From a checkpoint of a small model that answers yes/no questions on an image's attributes.
Model: encoder arch swin, encoder norm layernorm, encoder activation geglu, encoder patch size [4, 4], encoder widths [96, 192, 384], fusion encoder width 256, fusion encoder layers 7, fusion encoder activation gelu.
Training: 12100 steps, batches of 128.
Rows from block 4 of the fusion encoder of a small model that answers yes/no questions on an image's attributes, named by matrix and row number. Rows with one number belong to one neuron. Each number is 500 + 25 x the weight over its row's rms, rounded and kept within 0 to 999. All counts start at 0. Numbers have three digits each.
After each neuron's rows are labels from the 100 texts, of 14976, where the neuron reaches its highest value: "fires on" is the input token at the peak. Only what is clearly more common there than usual is listed. The data: photos of plants, animals and fungi (iNaturalist). In brackets: how many of the 100.
# fc1: MLP up (fusion_encoder.blocks.4.mlp.fc1.weight, 1536x256), inputs 128-255
# fc2: MLP down (fusion_encoder.blocks.4.mlp.fc2.weight, 256x1536, transposed), outputs 128-255

fc1.641:513492527485547474500494521487477477529538490494502484494497475584440490496527491471490493508484528493564495481466504472559509516529512497494512495501504547485500500514513486487566453497449471490510469496495476543554498505499471500477468494530493494495529516514492544487504539500492494531512543494496450525541526510560523475466552469450525472496503487485525474514513498480510500516550
fc2.641:467527464516487521498513531510523499534439522482481498501479520453518484532505499518533494494515467517489524493549483525484504477515518466485480498521497445479523476471454495484446558489512504511473525509488530499501521510505503452534516479493514510507491504467461463536536485485506518487501467561498523480464498484429475498537471485541507517493467523518500467489448505508484480533451
fires on: "class Agaricomycetes" (21); "class Magnoliopsida" (11)

fc1.333:468485506523517487476515483469468526511546541504537511491538474544460494465505495470509485514543485509517518500521500487484537488477461525470504483497495536473479488513487502515517477492458499515527504501522475496501462464515465482507506506554496561518481505441509545504480471490513510497545534490536542540516498468513485468520455524463498534475520498507459551500499458513523452492484
fc2.333:491493451487498515533504523509510489533452519465482493492447474473540491509525524512494517468505511506525523504563497529539455497560523464505504480555461513501504478483448485509506516518541510468469465481484512527468509524491504506534488511459495473506494531504511444521503551487488483532478523505469479439459521548450534514489518489524506501475502495472493458508495531521485506481518
fires on: "class Liliopsida" (78); "class Pinopsida" (18)

fc1.156:477553418512548509556497487516449518502502506483530480525503528467464481548488471506507534464487468455498531508477483509490543516533534459472444514458484516520515498511498495496467537473515510516466522481514502508474471446486460492497524463512492509477480480502531516497540488506477450486472511514477519507500503477500500473523484542517507521500503518496467533553511535499536532506512
fc2.156:498467551502489495469499501493553472492479495504504491500484508537493556495477509495518466539487469526526467501501491506483479525499492533483526522515516522524494503504448521515532447528537496502529476515484467539571541536564553539520493520497503497517524488486485502483474498518502551515493492493515530526515483501460491512470520519527477480489508478524509503434482489497473472481475
fires on: "class Insecta" (54); "class Aves" (23)

fc1.84:475495455520513510529452495512494497513502493483500488475489527551497494482542491552507470496523502516464508497506478496495493543473475491518497446490502474441484510505464565465513489497474514484504467499497525528515472523513526530519458503497503494518507491493519529481530485486491533520510490504508518518475473504552486464481490504486482531511494502506528499461457477479469538506514
fc2.84:521499509471508486491502524540512502484545482448470487505478524478495531481502513488474514470503526468521506522522467504476446520517514534517514502493477527480509515513489468494494522481510517504528512477531517494510513520452533489486513527518523515484541520438443470474479512504497468549469500527499492482483480511483527461506525528482481488491507458538492506533509502521508410532531
fires on: "kingdom Animalia" (100)

fc1.435:481527477497477528490508449530517538486511501506527509521482479485513485492501527506490528520499465503472481516471447479518496465473482471476503500543504538469485475525526539472543544505464544495484529502497511548510513554518477527478505496497470493471506547531501463503506517518544479518494497510490500484457468517485461532508475525511471475522467517505532542489478513551470538505464
fc2.435:502445504492547474492497550484500477481528483449421507453492552526493496550499466497519506473529521472490478483467499501496526518508520475539449484464506454536505521503491477531479453483499538549493493495511501452517501438454546483497557502487495522506504484497521485501485444472472496501490497464492518530494530469457522485459524495491543490479500518520509483548493447468476495504501
fires on: "kingdom Plantae" (69); "phylum Tracheophyta" (22)

fc1.147:514522542505527489506542573486503494498479441486514510548512512521504471484504487505495528468473484463534509517508487462534540511499506485497518507482517466504508512523505503494489481479480521536480521477440491473507499484485472479487474475472514550484535485518501489517503466491475539475493501498499494524541532575500502494526457469513530511512484492481486456522514492471495530497494
fc2.147:509517493475523528486480496502519525534514538512501498504500499475514496561480523507504487528450489531494516481450532508461456504522504480481490522492483476501478454507472494513477469486507509484474474508521472539518513489514518469536511483492514492539478505473479490515513515538497461531540467479477509508504497458491535544520504469498462512513514536467485483485494551519531524505453
fires on: "class Magnoliopsida" (46); "class Insecta" (31); "class Agaricomycetes" (9); "order Polypodiales" (7)

fc1.279:521482547508441535507471497521541483499512500505469459515517534487477509497463505515499530462453516471539522492502534512485508545485482453515540483454513512510518455476464488480551508515475498520515498538532493485441512537497477496495482499525525499503538544504482497511465475543513507510492511463483495508494487526523467472520529473428473478514504487528489548533518495455484476512493
fc2.279:475537511498498472480474499504515497479534465474525475490486484477549486525521495500507461525509472514480505566496471472512526478507530570498489496513482482505456498554543492500501502503543492485511476467482489499570479469518496462519513519483487502512478482461509496491479514478462488496481508533463501512506537469472477521477473505553474543479508519496497472501492481558461488502507
fires on: "class Liliopsida" (31); "class Arachnida" (30); "kingdom Fungi" (12); "class Malacostraca" (10)

fc1.66:472513457483511480514476478492480501494467532503521497525516505519471472527428501478497502487522519485445526525500509523547491498480501474495509488487476531480498553473536495461468508488455464474525471484524491481489535475477506511475506451499492546513521483478510507545577514492475505465550501495476513499499497501489531490519521543498460464537504473494528525474549491508533475516494
fc2.66:507498516488497473497524512463512505474516501453526500522437530459592505479517490495510504472480527487471520467532500486515507489527489496479492532467537528489514516497519517489474508514514515555526501503501504479473533493517495432492508525509467488501486512498508519472448482533509530487503505490501469522500472495543474478486464465499492455469504477530488507504452480473533536515511
fires on: "class Liliopsida" (17); "order Poales" (14); "order Pinales" (12); "class Magnoliopsida" (10)

fc1.734:535498519474523456485478489493515508507550519484454518498491468459460487536500500493449469485507501530500517493517513518535531521517510507469499496497494521482476488493488535480476474491466445498504466532509522502482508497501478494457470504567518501548484520440534489480506466525501509481532508500486524504520483521467433505515505461557490477475494503499540550524506500512518442545504
fc2.734:453506480508462473472515523459462507505476488510543479499532504541498517481504497474517530443502548510486482491503483521502419469471486504511501528501509480503508506483516486497546493511516515559487512509487527489499507491511490490537460511478511515478509482553502473519471540517512520496528528481482484477469501533512492473449509541495517502505481475510455478464505490491467578471520
fires on: "class Liliopsida" (69); "class Pinopsida" (23); "order Polypodiales" (7)

fc1.6:510529524460518498484484529502483500503498549520468453499490490486510526535503502516483506480425450496515503516500506483533457484500449472460503507474532466525525505569567529477488504496506484517527517514534498547513530512459455468539511506479514526542521476482512526517472490506475491462519485498506536498541515535480488527478508480521491498483483524462507450527488501492484500500484
fc2.6:490526526552454479499507473473528499504495478505525487500516532528544502517496506468524493493531506519461504513500470514493503493493533487540523511522514471522542513486471495555497490535476514496543500485454485509487539518509463511485488499488531513521500536527496484497473441529526525480502480530517481536508471498490470534522493458486481480517462481520561512479466474495544487532495
fires on: "class Agaricomycetes" (43); "phylum Mollusca" (39)

fc1.246:490488537517508477426541516497532439499534483528523500516504493487502509516473545485499501476481499506547458481503485488511520501457498475499495533504490482504512487558491496503529484502496491482509505498492517517533487520517516484498509469479526505502532566502526489513494534502519516473529511496456454502444489460494511496543485503472519493510457521499464488471501483508493532490489
fc2.246:525476453495504488568485533544488523539511510475487495470518520467455485459513483507480502499496505538447525502513511482488501490535514510487475481503480506525527510481470473452500472491484478524467504473505526487530514448509489494515529572514505487507462479500455512504533489478482488517459471489546524496510528541482524507481504499505496513518520498552502501523497522481510497519502
fires on: "class Agaricomycetes" (41); "phylum Mollusca" (27); "order Isopoda" (12); "class Gastropoda" (10)

fc1.212:488508505529401502512508504501514513512535508515522496516490570465540493468485526550488488512481484477485528444516516464501525515510497486501518529505462500478505491482475490496544485455525491491520545479496485522502480457512520548453467518480480524489536547548506518469456481481533500468514504499466518520502486539494501523508530510497529485502462535485496465473510516534524469529482
fc2.212:512505513456503536494498483523517521527509510517501458494535470510471502540498460470489477478540511509517455496485503508506493533526530498485508467490492493478491542496485517524462524491494498459481463492497464455523506499476453483507539461516510490509483485489481503520560522476490506512506486470525501505491534463532463475537506496510491469530498514525488543529472524483480500481509
fires on: "class Magnoliopsida" (18); "class Pinopsida" (8)

fc1.650:506489485486497457508511469491496509500532490478501480520523504469527530483502485478488476521504457439488489519455545510550549453486469513543511534487516470493515512509532515514538505546509504526506485528503498517526470473512483479532487502528493453446484486517523525500476500464495504497555484474502505523456517453444512493527550529554522511536508515478483470509478518512476503512511
fc2.650:502515551537527522466494529512529533503465515535485512486457513502472483459478492512482533485481523555513513502514463472495440534486509508477497490508449504503467474505523472489476525445506521508465480475520514464470488531525488514498505480479475532547502510459497493518488495486510518504459502505458471504542501545562525529495447471440485488476485555500523531514524469502492476491472
fires on: "phylum Tracheophyta" (51); "phylum Chordata" (25); "kingdom Plantae" (15)

fc1.37:508541476474494533501468484540498534482486466509483474501473501457508490504517510481531515446500479512496479519511469492534521479479489508467486507503525516499523534514472499474524502513458496519526506487506489529522537546526545487464496514449510468492447523493561519521505511489551485533508485483529498470460484466477502521486520520495498533483469519478524548481507506500503527506530
fc2.37:504460533542526471503520519476446480496520504484454499512496504542506495504494499542468510550536506498498492551515475511499526501476526500549483507493457462508503490501558522516494511470479509487466512528510491454472487499478468501535506526517477493491534494462480490484516493524467486475478502512483497543524517496475485493508486495463508498528516512506490505546500498475472487516479
fires on: "kingdom Plantae" (46); "phylum Tracheophyta" (21)

fc1.426:543527471505445518512472528536517511503510504532473441523465508493465498512525519458524525437493492495523536466475521469555513512492492490479455523509485504503438539486536519524450483491477494509565491492529497481483508506500475491511520493461480525527462532511490526470495477488487523477506528491508541450513460501529502486495491486467493477507482514517543530487490507516509496517533
fc2.426:524473545474497485500529486487518523514485497488528506467561477507522494513488482510482508489509525493423473508537462470468487541523522512513498467512501536486496450488483493502527512459483507497470498501462507482509497474508514561478503512543477508511538470512464497524474489534483481537526499471490451536475558502463483524500565491541500500495518511505480480519523485503507477476448
fires on: "class Magnoliopsida" (88); "phylum Tracheophyta" (7)

fc1.3:495491501479479462485514495517458518476518510496519469526467517519531531497481461509508489440530500514505492468519488517481546511506479493492526490472539464547459529504507523474527488454457479516519496535460519529445489533518540517496520502547524525547503493488496441489503489474496523512469492524466487478480508514474530501486526521472490457506502498492483532516477518499515456495527
fc2.3:509501492552511513495473517519543483517474496484480511495479488481459487516481527510536502553490495480508492533481483501517470482524490521523459529530457529465488479456497491535472491535518496488490517492518475473549507463502442478491507517484492457445498522502504525505501501500529467485543511492516503515518538476474498484507454497525521520481510487497501482481499491512517565518506
fires on: "kingdom Animalia" (78)

fc1.0:519495512458555488532534512504504509510472518538501440473494517537520525495472462500527508483551533501475541477515483513508526520503482491493544499539507477501494487495517546498507488471520508503547517491474537500502483483532506517526474463507501452499467510556513503507509485496477485478480510545503479533493518533507483525484519466501496477510538531508492479500475514554504488512496
fc2.0:541508513521513487482496516531477483467503485495492501468501494470498477482514508496459495480484487507500432560488505518488499469486499496522485460496479491518505484509493523497501458516485479524523465494515501483530534512468527488483534545485534516501517507472479471491513542507544518489539471488501521487481487484499545443483475515455495478502499470515522503510514495483503475439542
fires on: "phylum Tracheophyta" (77); "class Magnoliopsida" (23)

fc1.668:499500509464497508494492520458501471567491453494525511449534522457484525472495502497493506469530507479511511514507517539510525523518441514487511496484486537545496511528515473514528458536465534516543465480504488512480534498447503456496514524503491509496505515464540529492513533501488486525513521523451482500473517468467474497506516524493462503482490530504502494502509509488477494441517
fc2.668:522480484485515507483523491544510528471528521517467444561484482524510476508495508501496471530480474534485517497509453461491471476481542504529519519512488469470499491493532517459500542460538480530461537488500530515494458459533506530512515459478513498515532490509481460477451497533512524472467477478528546515524512533519486492508522476488520507505480503503504479514515483480497460527453
fires on: "class Magnoliopsida" (64); "class Pinopsida" (14)

fc1.71:483446507498536518461477517482512501515508511510508513455495507521531481509502522497509545481532532489488473531507485461488481492468485497513516496499483516508491474490504495518496527472517444489507431541499485502515537515523454493498518521489465473482493472556459481493547522477518521495495511471489501493481472489553518520543476511485483479469496493488502485502498492536485494504507
fc2.71:481518576494468469515518498510507542497477518473555505482542496436493524506484495521511510520491468518524481492506521502511507517480504466489517512460497544513484511472464505499539500469512510485507529489480458464539508513503541540540467524500524507475521517525519502516493449520488501529523513523517543471439507517482509464505484520432505511517526484529477500457495485545485506434489
fires on: "class Insecta" (62); "phylum Arthropoda" (38)

fc1.519:432468492536489520497514494499480479480459477520519467519517501524485533517509493481539540574452485522482508539495510521504456496463467507477501486456515479499488491503525469507474500502448483519499477509497448527536470502523484489493491514491528472511486530505481513482532520499463486492500493507505456518493528466511481501498500453461491504511525558530506515473481516467480536503499
fc2.519:533503520501519511460520527511523523541548527546460489522499485520506463493523473482500465464537492475503497479502493455485521529510529492486538516515451495497492511498471503486529481460508534491487501506498547485502524519518528509523530463499506546515487492551522493497490494512519503487495507543481524495460488513477520498515525561496522481490483516469512478508521512476492501527501
fires on: "kingdom Animalia" (99)

fc1.474:500482497521499506500551464473443531531479496424451496450477492506459513461520484490504484482500548501482491463505501451436529492517506545487458532494522512569461482471523516531549529527490488513467513529501482504494519499468500535516528494483540483540534503502480493510459463471524489477505497504519515487516510493526518497485449508534491484511475473533513461507525508512523473523502
fc2.474:463485494515499520482473500493506489508500501500522474468569518497549480495506522467489524461512495503483515544533466525527437455523512496502517528513548469437561518496523491518477482493495541499593480490540507509499477543496515479464451505538466474505504486532511476477485547534490488491550498521494492491511582513500493510502476509484532491494472485515453507457476473491523511497496
fires on: "order Lepidoptera" (100)

fc1.164:523543461451549430481457496495540480483541517536470485535520517491523502511489498533526506524502454528493478487483525509509495478517473489501486541428462515514448520479524524510539504499479493492529517479518523495535490508515476517454486512483516526477481492518560496504525485511527477533511536551538555492498512462515492488489512541528514469509453533502471497527511492467487506530475
fc2.164:465458523539469540558516508509480540502457511465559508459508489496484480500508487459504490486519533483500494524533465515494496533500497518499542464562539490493553496510476479504463514506515500475483491529478495543468469506478517458536503489495453496498509490469457487501445520523488529446511492454488451520498482532487495510499491478451492533511543502467529519467482527514516508459497
fires on: "class Agaricomycetes" (47); "order Araneae" (29); "phylum Tracheophyta" (7); "kingdom Plantae" (7)

fc1.762:477491508542461534497507530504489513484523499526525514496466461478494539565520475455508521471489510538538493467504525451506493488447494510510540517495496462535500471537522519493499476507494508539495537487491529516483511500476474457457501505524522496509477483467480522488476521478512510475501467474505540498497501475518498515501526524509510518492488441479542506466500507533531488509536
fc2.762:483541480497497511511491458513504481530495530491501532487543559510477504500466505518485480496504529498491516514489483518511503550505515458494467495545484531485486526461475501473470492530482546494507506519487484507535532502493480507495515526524480492429494500523488466494526484509447509528524496503505451511500480511483482486499471489491462478518524514469513481564507501487461519464494
fires on: "phylum Tracheophyta" (72); "class Magnoliopsida" (28)

fc1.685:490500463507480441487485500504536509513499499504528527539488469487521509491444481471488526488500495538505467523462509542494492521532487495486509479519443549490460466473514477486461514542505437501502485489489521486486545488495505517478491449529511512511479490488519499536509494503487505492523504498503513531461503499508520544528511537486443508489459505529476500467534478511493461559522
fc2.685:516468524478468530498502497515532466492517487461526515467491481505570510451497499539509564495468504446519494497504531487475478504517491493484483503464574530515543494521490541525502475474501565464524486490458472459469530499520503464495501511511509469489467492526457528506477484476498524481488486492504499530496516504529521533489476509522501492467477479520505458489535500464523504476456
fires on: "order Hemiptera" (12); "order Columbiformes" (7); "order Anseriformes" (7)

fc1.623:481494491470503509536500509471522532502506503505535460534492534507463482556480472527458519495431507490538527511499487472529481489517512499486531500515527502490474508455479509515503515490519536517485511506495493516495492493507481471491420482515500523495539474530529499523518500527548504514503476505479482490505510538507590515525472508470451530476485512488487488476498504538527493483459
fc2.623:526514509471518520463456528492505532498450497506476469505473465568505499545462507506481446473514526451518580514508514505488523470491521521501535484497507461547502512468476490494531498497503481474498487527511480479516504515533519447488492500491484501503492480487504491430508497481476502516509478510456485509510525457504514518511548528459550452494523535512516508521499500503475476513451
fires on: "class Magnoliopsida" (18)

fc1.216:503506491535494491514433521505533507492547524505464529461516531477511494530483484504480518517481483496458474457498526504542517507495508530474509495517494519479472509446461476496536528483485493476500456482505531550461522490494486532474524518485488495499549522495511537459499522470499484505516496516527484458483460496444477496476466479512447470493557491575497508501479480482478491513517
fc2.216:516498526502512481500525477481502487486488507505474506463485511517523481475505513512523492466513491543499470503532481461528517478486500540501499473447556444515527528539495534500505509492496515506490524461497477515486512505526482496495503491477539479458480476500508524551525478486514521508505517518458504473464471471490466522508498474501490529504501450489553502543506528501548510517466
fires on: "order Hemiptera" (28); "order Diptera" (22); "order Odonata" (20); "order Lepidoptera" (12)

fc1.728:516457498500505525487467479514476459528547514518537521500505494547464497530500451479443508469492529494507506505502501520467502485531530524494528494474469536480495551502488492536530479498497505513540463501487501484519468541472451505521473463509501533517487519517521511525483489502461483512492481540476469528494531522545537519493508518476463475509544515486502510517494516494499540499523
fc2.728:483532483505486487512535539488533498470458508481473498510494487465528475479500520491558468534486483500490528485494500534553492534486489470487462486535513465518470471510513502484514510507522483495510541505491486506497540444511538477456534519498529483499527483506481481465518541491535494493469519473492529494512446466425452489506504494475546529460451498514502516477476504491513473487458
fires on: "class Agaricomycetes" (38); "class Insecta" (31); "phylum Tracheophyta" (26)

fc1.751:525529505467477499512511472521490468552478505496511524536490539528489516536493442496491526502464461499531520509475502526527519499483475564421513524472475494481489500525511478528474497485478502515544493462464508537460530517518464499513546456484521489496503481484507495510493488529483435492531491518511503475491492524536509511530541511533484532511548495506517463514496512498487521513478
fc2.751:492469514495482515486509536462548500491498484502526466508517466480518494468466510542477500520491517502466502481501492508447507509495473499522514518496550506543487472472528505496502465527523517483499510508524436486502486468479511479478490512514487533504517506501486502492567505469517514518548537483505485493505549482446515477505495495469488517481451535487480539489505491512484473483505
fires on: "kingdom Plantae" (84)

fc1.22:481493504548538525525505505488502499453512508511502466519509496469498480497502480497508505502534520506485516488482454455452506472449489512513541471497482473509462562466497552506497487455528479482477522502479467507545433518500524521540564478547492462502493465541506515528522519478492496530552469467488493506465478501541465528494493533528510518487529438499493528491468483496480542530501
fc2.22:503539502500498533514498528518521495491516475503506491475520486476498542449549524512509532503506557490542497484471483536501518522493515509507457489480503470505530510494507489504507525474508543474490517485516549460518572508500504490518458488438507508471549550457467481483516475479503477524497495510477520513511470518487522457485524467429516517545501474505504477489510525478465455471492
fires on: "phylum Chordata" (100)

fc1.718:532470506496483483521495506475547469515483543501519500496531470487488536498529468506482498490509470498510488473471467542518505476526501547501528491488483451470471525509529504536483468490517524497497537540506488528448513480506565491468509481469505511498488456496501491459463486506528497499497547483456502523525539468475491462516547504506487500511500508530515506503497520547541501490474
fc2.718:485495529521492488470503543517543505539508522482512490504508519515518514486491544472532487498512478486522482471553548489482476510508509488512501484484509526521505499537502457459491517493482543548510509509481534472484494462523482463512492557512483503509429512518494526475535479481528519500522490516541496480496522565466467542492499504493490484489490492473520476454487498483456497477518
fires on: "phylum Tracheophyta" (39); "class Mammalia" (27); "order Passeriformes" (18)

fc1.65:481509494508522527511518554499497505499472523471483517480478460479486523575491462490510491536499480487525504507503525530479526509507537494475480511533527498486519490486492502508479477511502477537470534466457507496470539459499496499521518499468488506515480453520508496539467481484506511469471518499507509508510529499539520530514488498534504525481467493515496435523516508483512524520531
fc2.65:556511462492547486490487487515534496486491499520492473527520539500529481489464502472494495510497489515430489485500495514516553490501502484516512464491508485500505525497492515505512485473536463495500474536544477494518492493516498482490511482523497466517516472461506525475539481484494528490521480474519506503504509521457514496490502498492454489510516471493544554492509491546520494483486
fires on: "class Insecta" (57); "class Mammalia" (33); "class Amphibia" (10)

fc1.301:534485472510512506477505500516542522520475469477478533516533474516511546512509477486459483488508496512525554515522493527494520520507478534468488465525456521527462510498472517449481513497530484474490488503500460497507512447477463466496492478509476520476493479528508465482504502475510461467559537501463534497514507552504505518510517510525503480523504467500480500502544525535530513517492
fc2.301:535515492477489511525457503496521497491552506500507457447493529487487472512494521481544499482484491492453505496506521470509504445525532495507551520499555487509528523551513490532513484485488493507506491473509515477509509495524505525489469544511543462517501490473500512502526491514501519519503482491491458523488470454500506466525485459474483490465493538488534480460501451512494495526491
fires on: "class Insecta" (42); "class Magnoliopsida" (10); "order Polypodiales" (7)

fc1.554:491514464520482432514449506533515533500461469532528513546525467526525520515441495511482530493506507504501478550469474495521498514481427501492475478493461506468464499460512511522516501542487501509536490501484488483517496456471509488511513496512502513523490498493532442487558497514539497489536517485509532523502481518525528500501515483483469464511505505503522491534492524531502509454504
fc2.554:478469523429546488522494488450487494490516540478544530504496522471525476466533522501496506494523482485457514484516489523492484466503493500471512485499546527490516478502495506486502474445451475479465488481492524485452530530476494463500480476497486511484517491505489529508457492491483471471517491520491470505487489487508497512509507486491512509524511514522493498496478508457514505524495
fires on: "order Lepidoptera" (29); "order Passeriformes" (22); "order Charadriiformes" (9); "order Coleoptera" (7)

fc1.198:495558487497494526499516522546463464528472470495526501506522507482511538492502539488526560489502498522524468489485497517443533534445481458507489496472436524511498449505493486483523499505492480484532500513481522551497480498544481525502529484502492519487506498550535498515495505439551503488473463485533505489474505515466476498483493523527492473522486481515539504503492480470521502480504
fc2.198:492484482488470481501452488474522498481546524479521518483528518499473515534514489515462487458473547507483526509543494491503466471525536553540489502524497464499549505484512535488502477497462488490488501481507577489509525486516489530493523517485535447493496533470504471470519552503479512531524501505483498522511469511485477505485506454466500490532488493504500519481493511471469488460496
fires on: "kingdom Animalia" (71); "phylum Tracheophyta" (22)

fc1.353:473485510531510545495504497487501513511505463456505501471548538496458526469486538502509541495466526484538503464485480486500514508475485533524525523495510417467470478507456512485483505468457530489498515505565520506509518511463466479492443489514510468509489572483495495526498458455512484478502484502467510522518517456473479533476515522508496482531506461497555481506480481497501489493554
fc2.353:537563476475488463475497525517483505514496510489539492502448531527504487496500518488489466488510526515499502520510512555486470524529512471484466492518467557537526497485472504516500486516479512506493480492451495497499479515507490538523565502487476500486503444527532492479487568498501489534499486488461510499464484497540519473525509514497501518476475510493486487494486507477420497514445
fires on: "class Magnoliopsida" (84); "phylum Tracheophyta" (15)

fc1.260:511505511503497500516449525423475474519488517449488533523502462489475507548541511462500525521450535520504515522502535527496532508523499507533509504514513521519472438504492478485523522517544480528541495457494499446460484473472442448489518546532523517494485492496474511461486503545490483516494501469500506532511527467509513468511524471491519486495502497498517504510438503538536513496507
fc2.260:466501471497513508484554455571500511498486470539494457499487547516542452512461499505475477465572480484481520486486489504455478485502508496489482467451495507519510560513510499505523444508496496484454489512500505544528458500499536522493516486468516486523545520516559498525510505462514528489470485518492470486525497515501515476503495504521534543495488519483548479476526462464481488510490
fires on: "phylum Chordata" (90); "class Mammalia" (8)

fc1.106:534478568497503505471547533543481474506489520504576540478508528468463506487506505509476506471495498533497456529485523541516489496533466492523504497496536510500535497513467535510494504478519489483494513532499471492525505495515480485505541472502476509483533495536467491513512523486523496505466421532494502485478465509486494481538474555500465488516473503483478504526494491496429456472516
fc2.106:509544539492471467469516477521533507486528542492522432515522527473487494468513521529484478473492487484513488491461523471513480471488504484485517482552497480504460503526490542470522521515475515505505499446509476476497491514506531564523520492499484510506496523500492516520522480508526495459471518499454516527483490461462481493490538543494462491501490504469515509484486477545514479509486
fires on: "phylum Chordata" (74)

fc1.436:520519496495565508497518503474499490533470481470504482469479546487496521479455463506488497461467463527443494490490464509511469474475464463542484543500521486503485515484522493498491519506520464464547491496485449496544472527514520520439506503545512530507502490497522514468500514489493504483537519504443443516497500528506499499488515460453462491537510534522477507536491487484505552476526
fc2.436:486474484517470496505507494500455515444513515521493509539494472514521470491514497500525508514500497484573506487542520497480533532482517559503517469506497478526530519525484495467507485521473515530476494462500530508486516499493498482546509516485480507527464540503446467528500518511514499521507498467523547427475472482477479502498472541531555530497486486491496469486515545471526516528450
fires on: "class Agaricomycetes" (24); "phylum Mollusca" (20); "phylum Arthropoda" (20); "class Gastropoda" (18)

fc1.661:503503493488510491486542552500536520536428522525517464495490524502533472517475462520518514538453486514495529444493508499456490531479466489474494484506497487513523542519509527468479498461453497509516505508503532533519519525553503468533468503486492529498511490473500458502455468488516514447499428516514532482517519514484486511494484494521489524539504461480497472521517457502514516485475
fc2.661:486485522495464508561503492448486492486505517473477490474478472510504505498508501558513442484469490510474521537485491469503495506469493494563510480479530484477465502485512511549514497549487447490490519531481491487453486492499504541510539481488520486567496473538537482471526530501481516478525520494520509503497496529514489505503512518555508509456490509480511525480456515482522483526529
fires on: "class Insecta" (98)

fc1.320:498543478557471504487516510496498507507500468479496474501511525481531501512495479487481480524452519472534492493512529511483478533499483470491531494474530531506509504477532505472509476496511510520537507490523483528459497492532464492474512476492530528519511489486476485478485490571525465491514523437501514538521479526488498466506498531480467472508519495512477470515508495490543469508455
fc2.320:492540523490481535512517494480469496432514485476481513491496458543529487520481553487543491471489508468477522539474474474535509505498481519492455501455480496512471529506496513498507515500486484475454498521479514516553511487497526486487479549498529456538458479510508517484456517478461518513509494540457455476535512485516492538499530478537521546491502501489535477506501498474460506518526
fires on: "order Lepidoptera" (31); "order Hemiptera" (15); "order Hymenoptera" (13); "order Coleoptera" (12)

fc1.315:488462530461540496471516500480445497477462503528479548531461504504469476503467470524511526497524533502489500487502518515510564528496551490529483489500497521519463535501496468501487495456501477487512480521444480513532464494511482500461546479447467498496478517455525507550482513470500530521524529505470530467487466476491508528509499480484562488517494510520554500480554501474475465515517
fc2.315:466539476512505502521477507538534503524528480440547461465550511510517506517554514495497509481511497491505503514483483514521440501519475498455460512548488477486537434549488516510519512544520517519484504507525480492464473518501489516509470524524506522473529430533488496445505497519532489486478487490519491504497503486493481492489483469488476482486473472493437480518467482543521511480488
fires on: "class Liliopsida" (46); "class Magnoliopsida" (34)

fc1.4:498525479504533472505497558482465475530493496551444500504477523511506531505486468502525509512568504506473502543521482471485504567473524483492505522513483471518467493481528507509487481510457487533520484489504550489479527485494447479497535446454480465474488512509508458470486515487505508497517534479502485490545481531489498518494499543459509537525513507514513505492532509473450485510446
fc2.4:484494541481498502496532470509530512478557485493542549508511447529463479473485490501462495496455502511508492527480505524474501451557454493502492467534499494455502527519459462505522513459525503476525484526490520526506479487480513521488506532513512512546494491518455548525485553468484504504461472534504490519450521484525457490545514470543484464512505492500455516499507516510512507528517
fires on: "order Hemiptera" (10); "class Mammalia" (9)

fc1.23:493510493476532486484464520528506533509470468497524503533487496480494488544510449502488520478490509504515469492542514528459493543509502515512531495485455536496499493477556514518513509491520467500518485466461540476464498533525496499481537466531481543536472447506473481478514488493524439514490530503536505501487521513470460523499520513518547410502519516472494501472517530500520512476516
fc2.23:521498465508497505530554504484503495490532535505483497480496465533521511477481530484469486491482538476473527495490495485540529485518469493502504493532544466493516510511453508494478479517486511517493498529504472521504496466456501491528468540499512462469502521517518509555508490509477536502523489484477507502538468489484523505496509511480502577479490513500506513549504466474492483492465
fires on: "order Lepidoptera" (28); "order Odonata" (22); "order Isopoda" (7); "order Rodentia" (7)

fc1.18:524536495501464537503478492567463523477491503518545493501484477534459499478438523468499547481505463508520465516519460550482517510484518520468477506499457513517553475485490520524501501474519499497515512529460464502505502513485500494537509511493528491505523496530497521476486490532492476483532494467491541535530558541547512521469534487455525495509524490483532489479497508511509545511480
fc2.18:465460488517506451513485519453488465520470526476448466496515531506523494476520489509478469526467509503503492500500550439514499495487489466524497519502500474492463486502492458447529464503496472524501460503486556515477486498512506560464471509525452509520547510461493499509494511469518509485523504539467489476478505456469521469516529496539528536509497492523455520504562495500517474486530
fires on: "kingdom Animalia" (95)

fc1.218:493493501519467507502484496534488498528512540562529472453531482514518547478532502533491511508495492492520475536501461496537480494521557517476484454487499502479459550497530476503486516438517509472516472506486498520478475521472482561500521494539514489471520499511492539472481451551529494539476473501502516545552529508539503516476478502510514520493472495513509507476496487484492508463535
fc2.218:501530496433512497479492551469530475476494475465491488568435520514489452483474514478545498488480527498521491446464529506495548510483469505530504538497509481501492462509475503493492511521461474522522547477503518475515515516500556463487535498535500490524481500483511501475517552471493476460494478508476509509482487519452505485537505491506481511478475481476505516480502493489497461501498
fires on: "kingdom Animalia" (69); "kingdom Plantae" (17); "class Agaricomycetes" (7)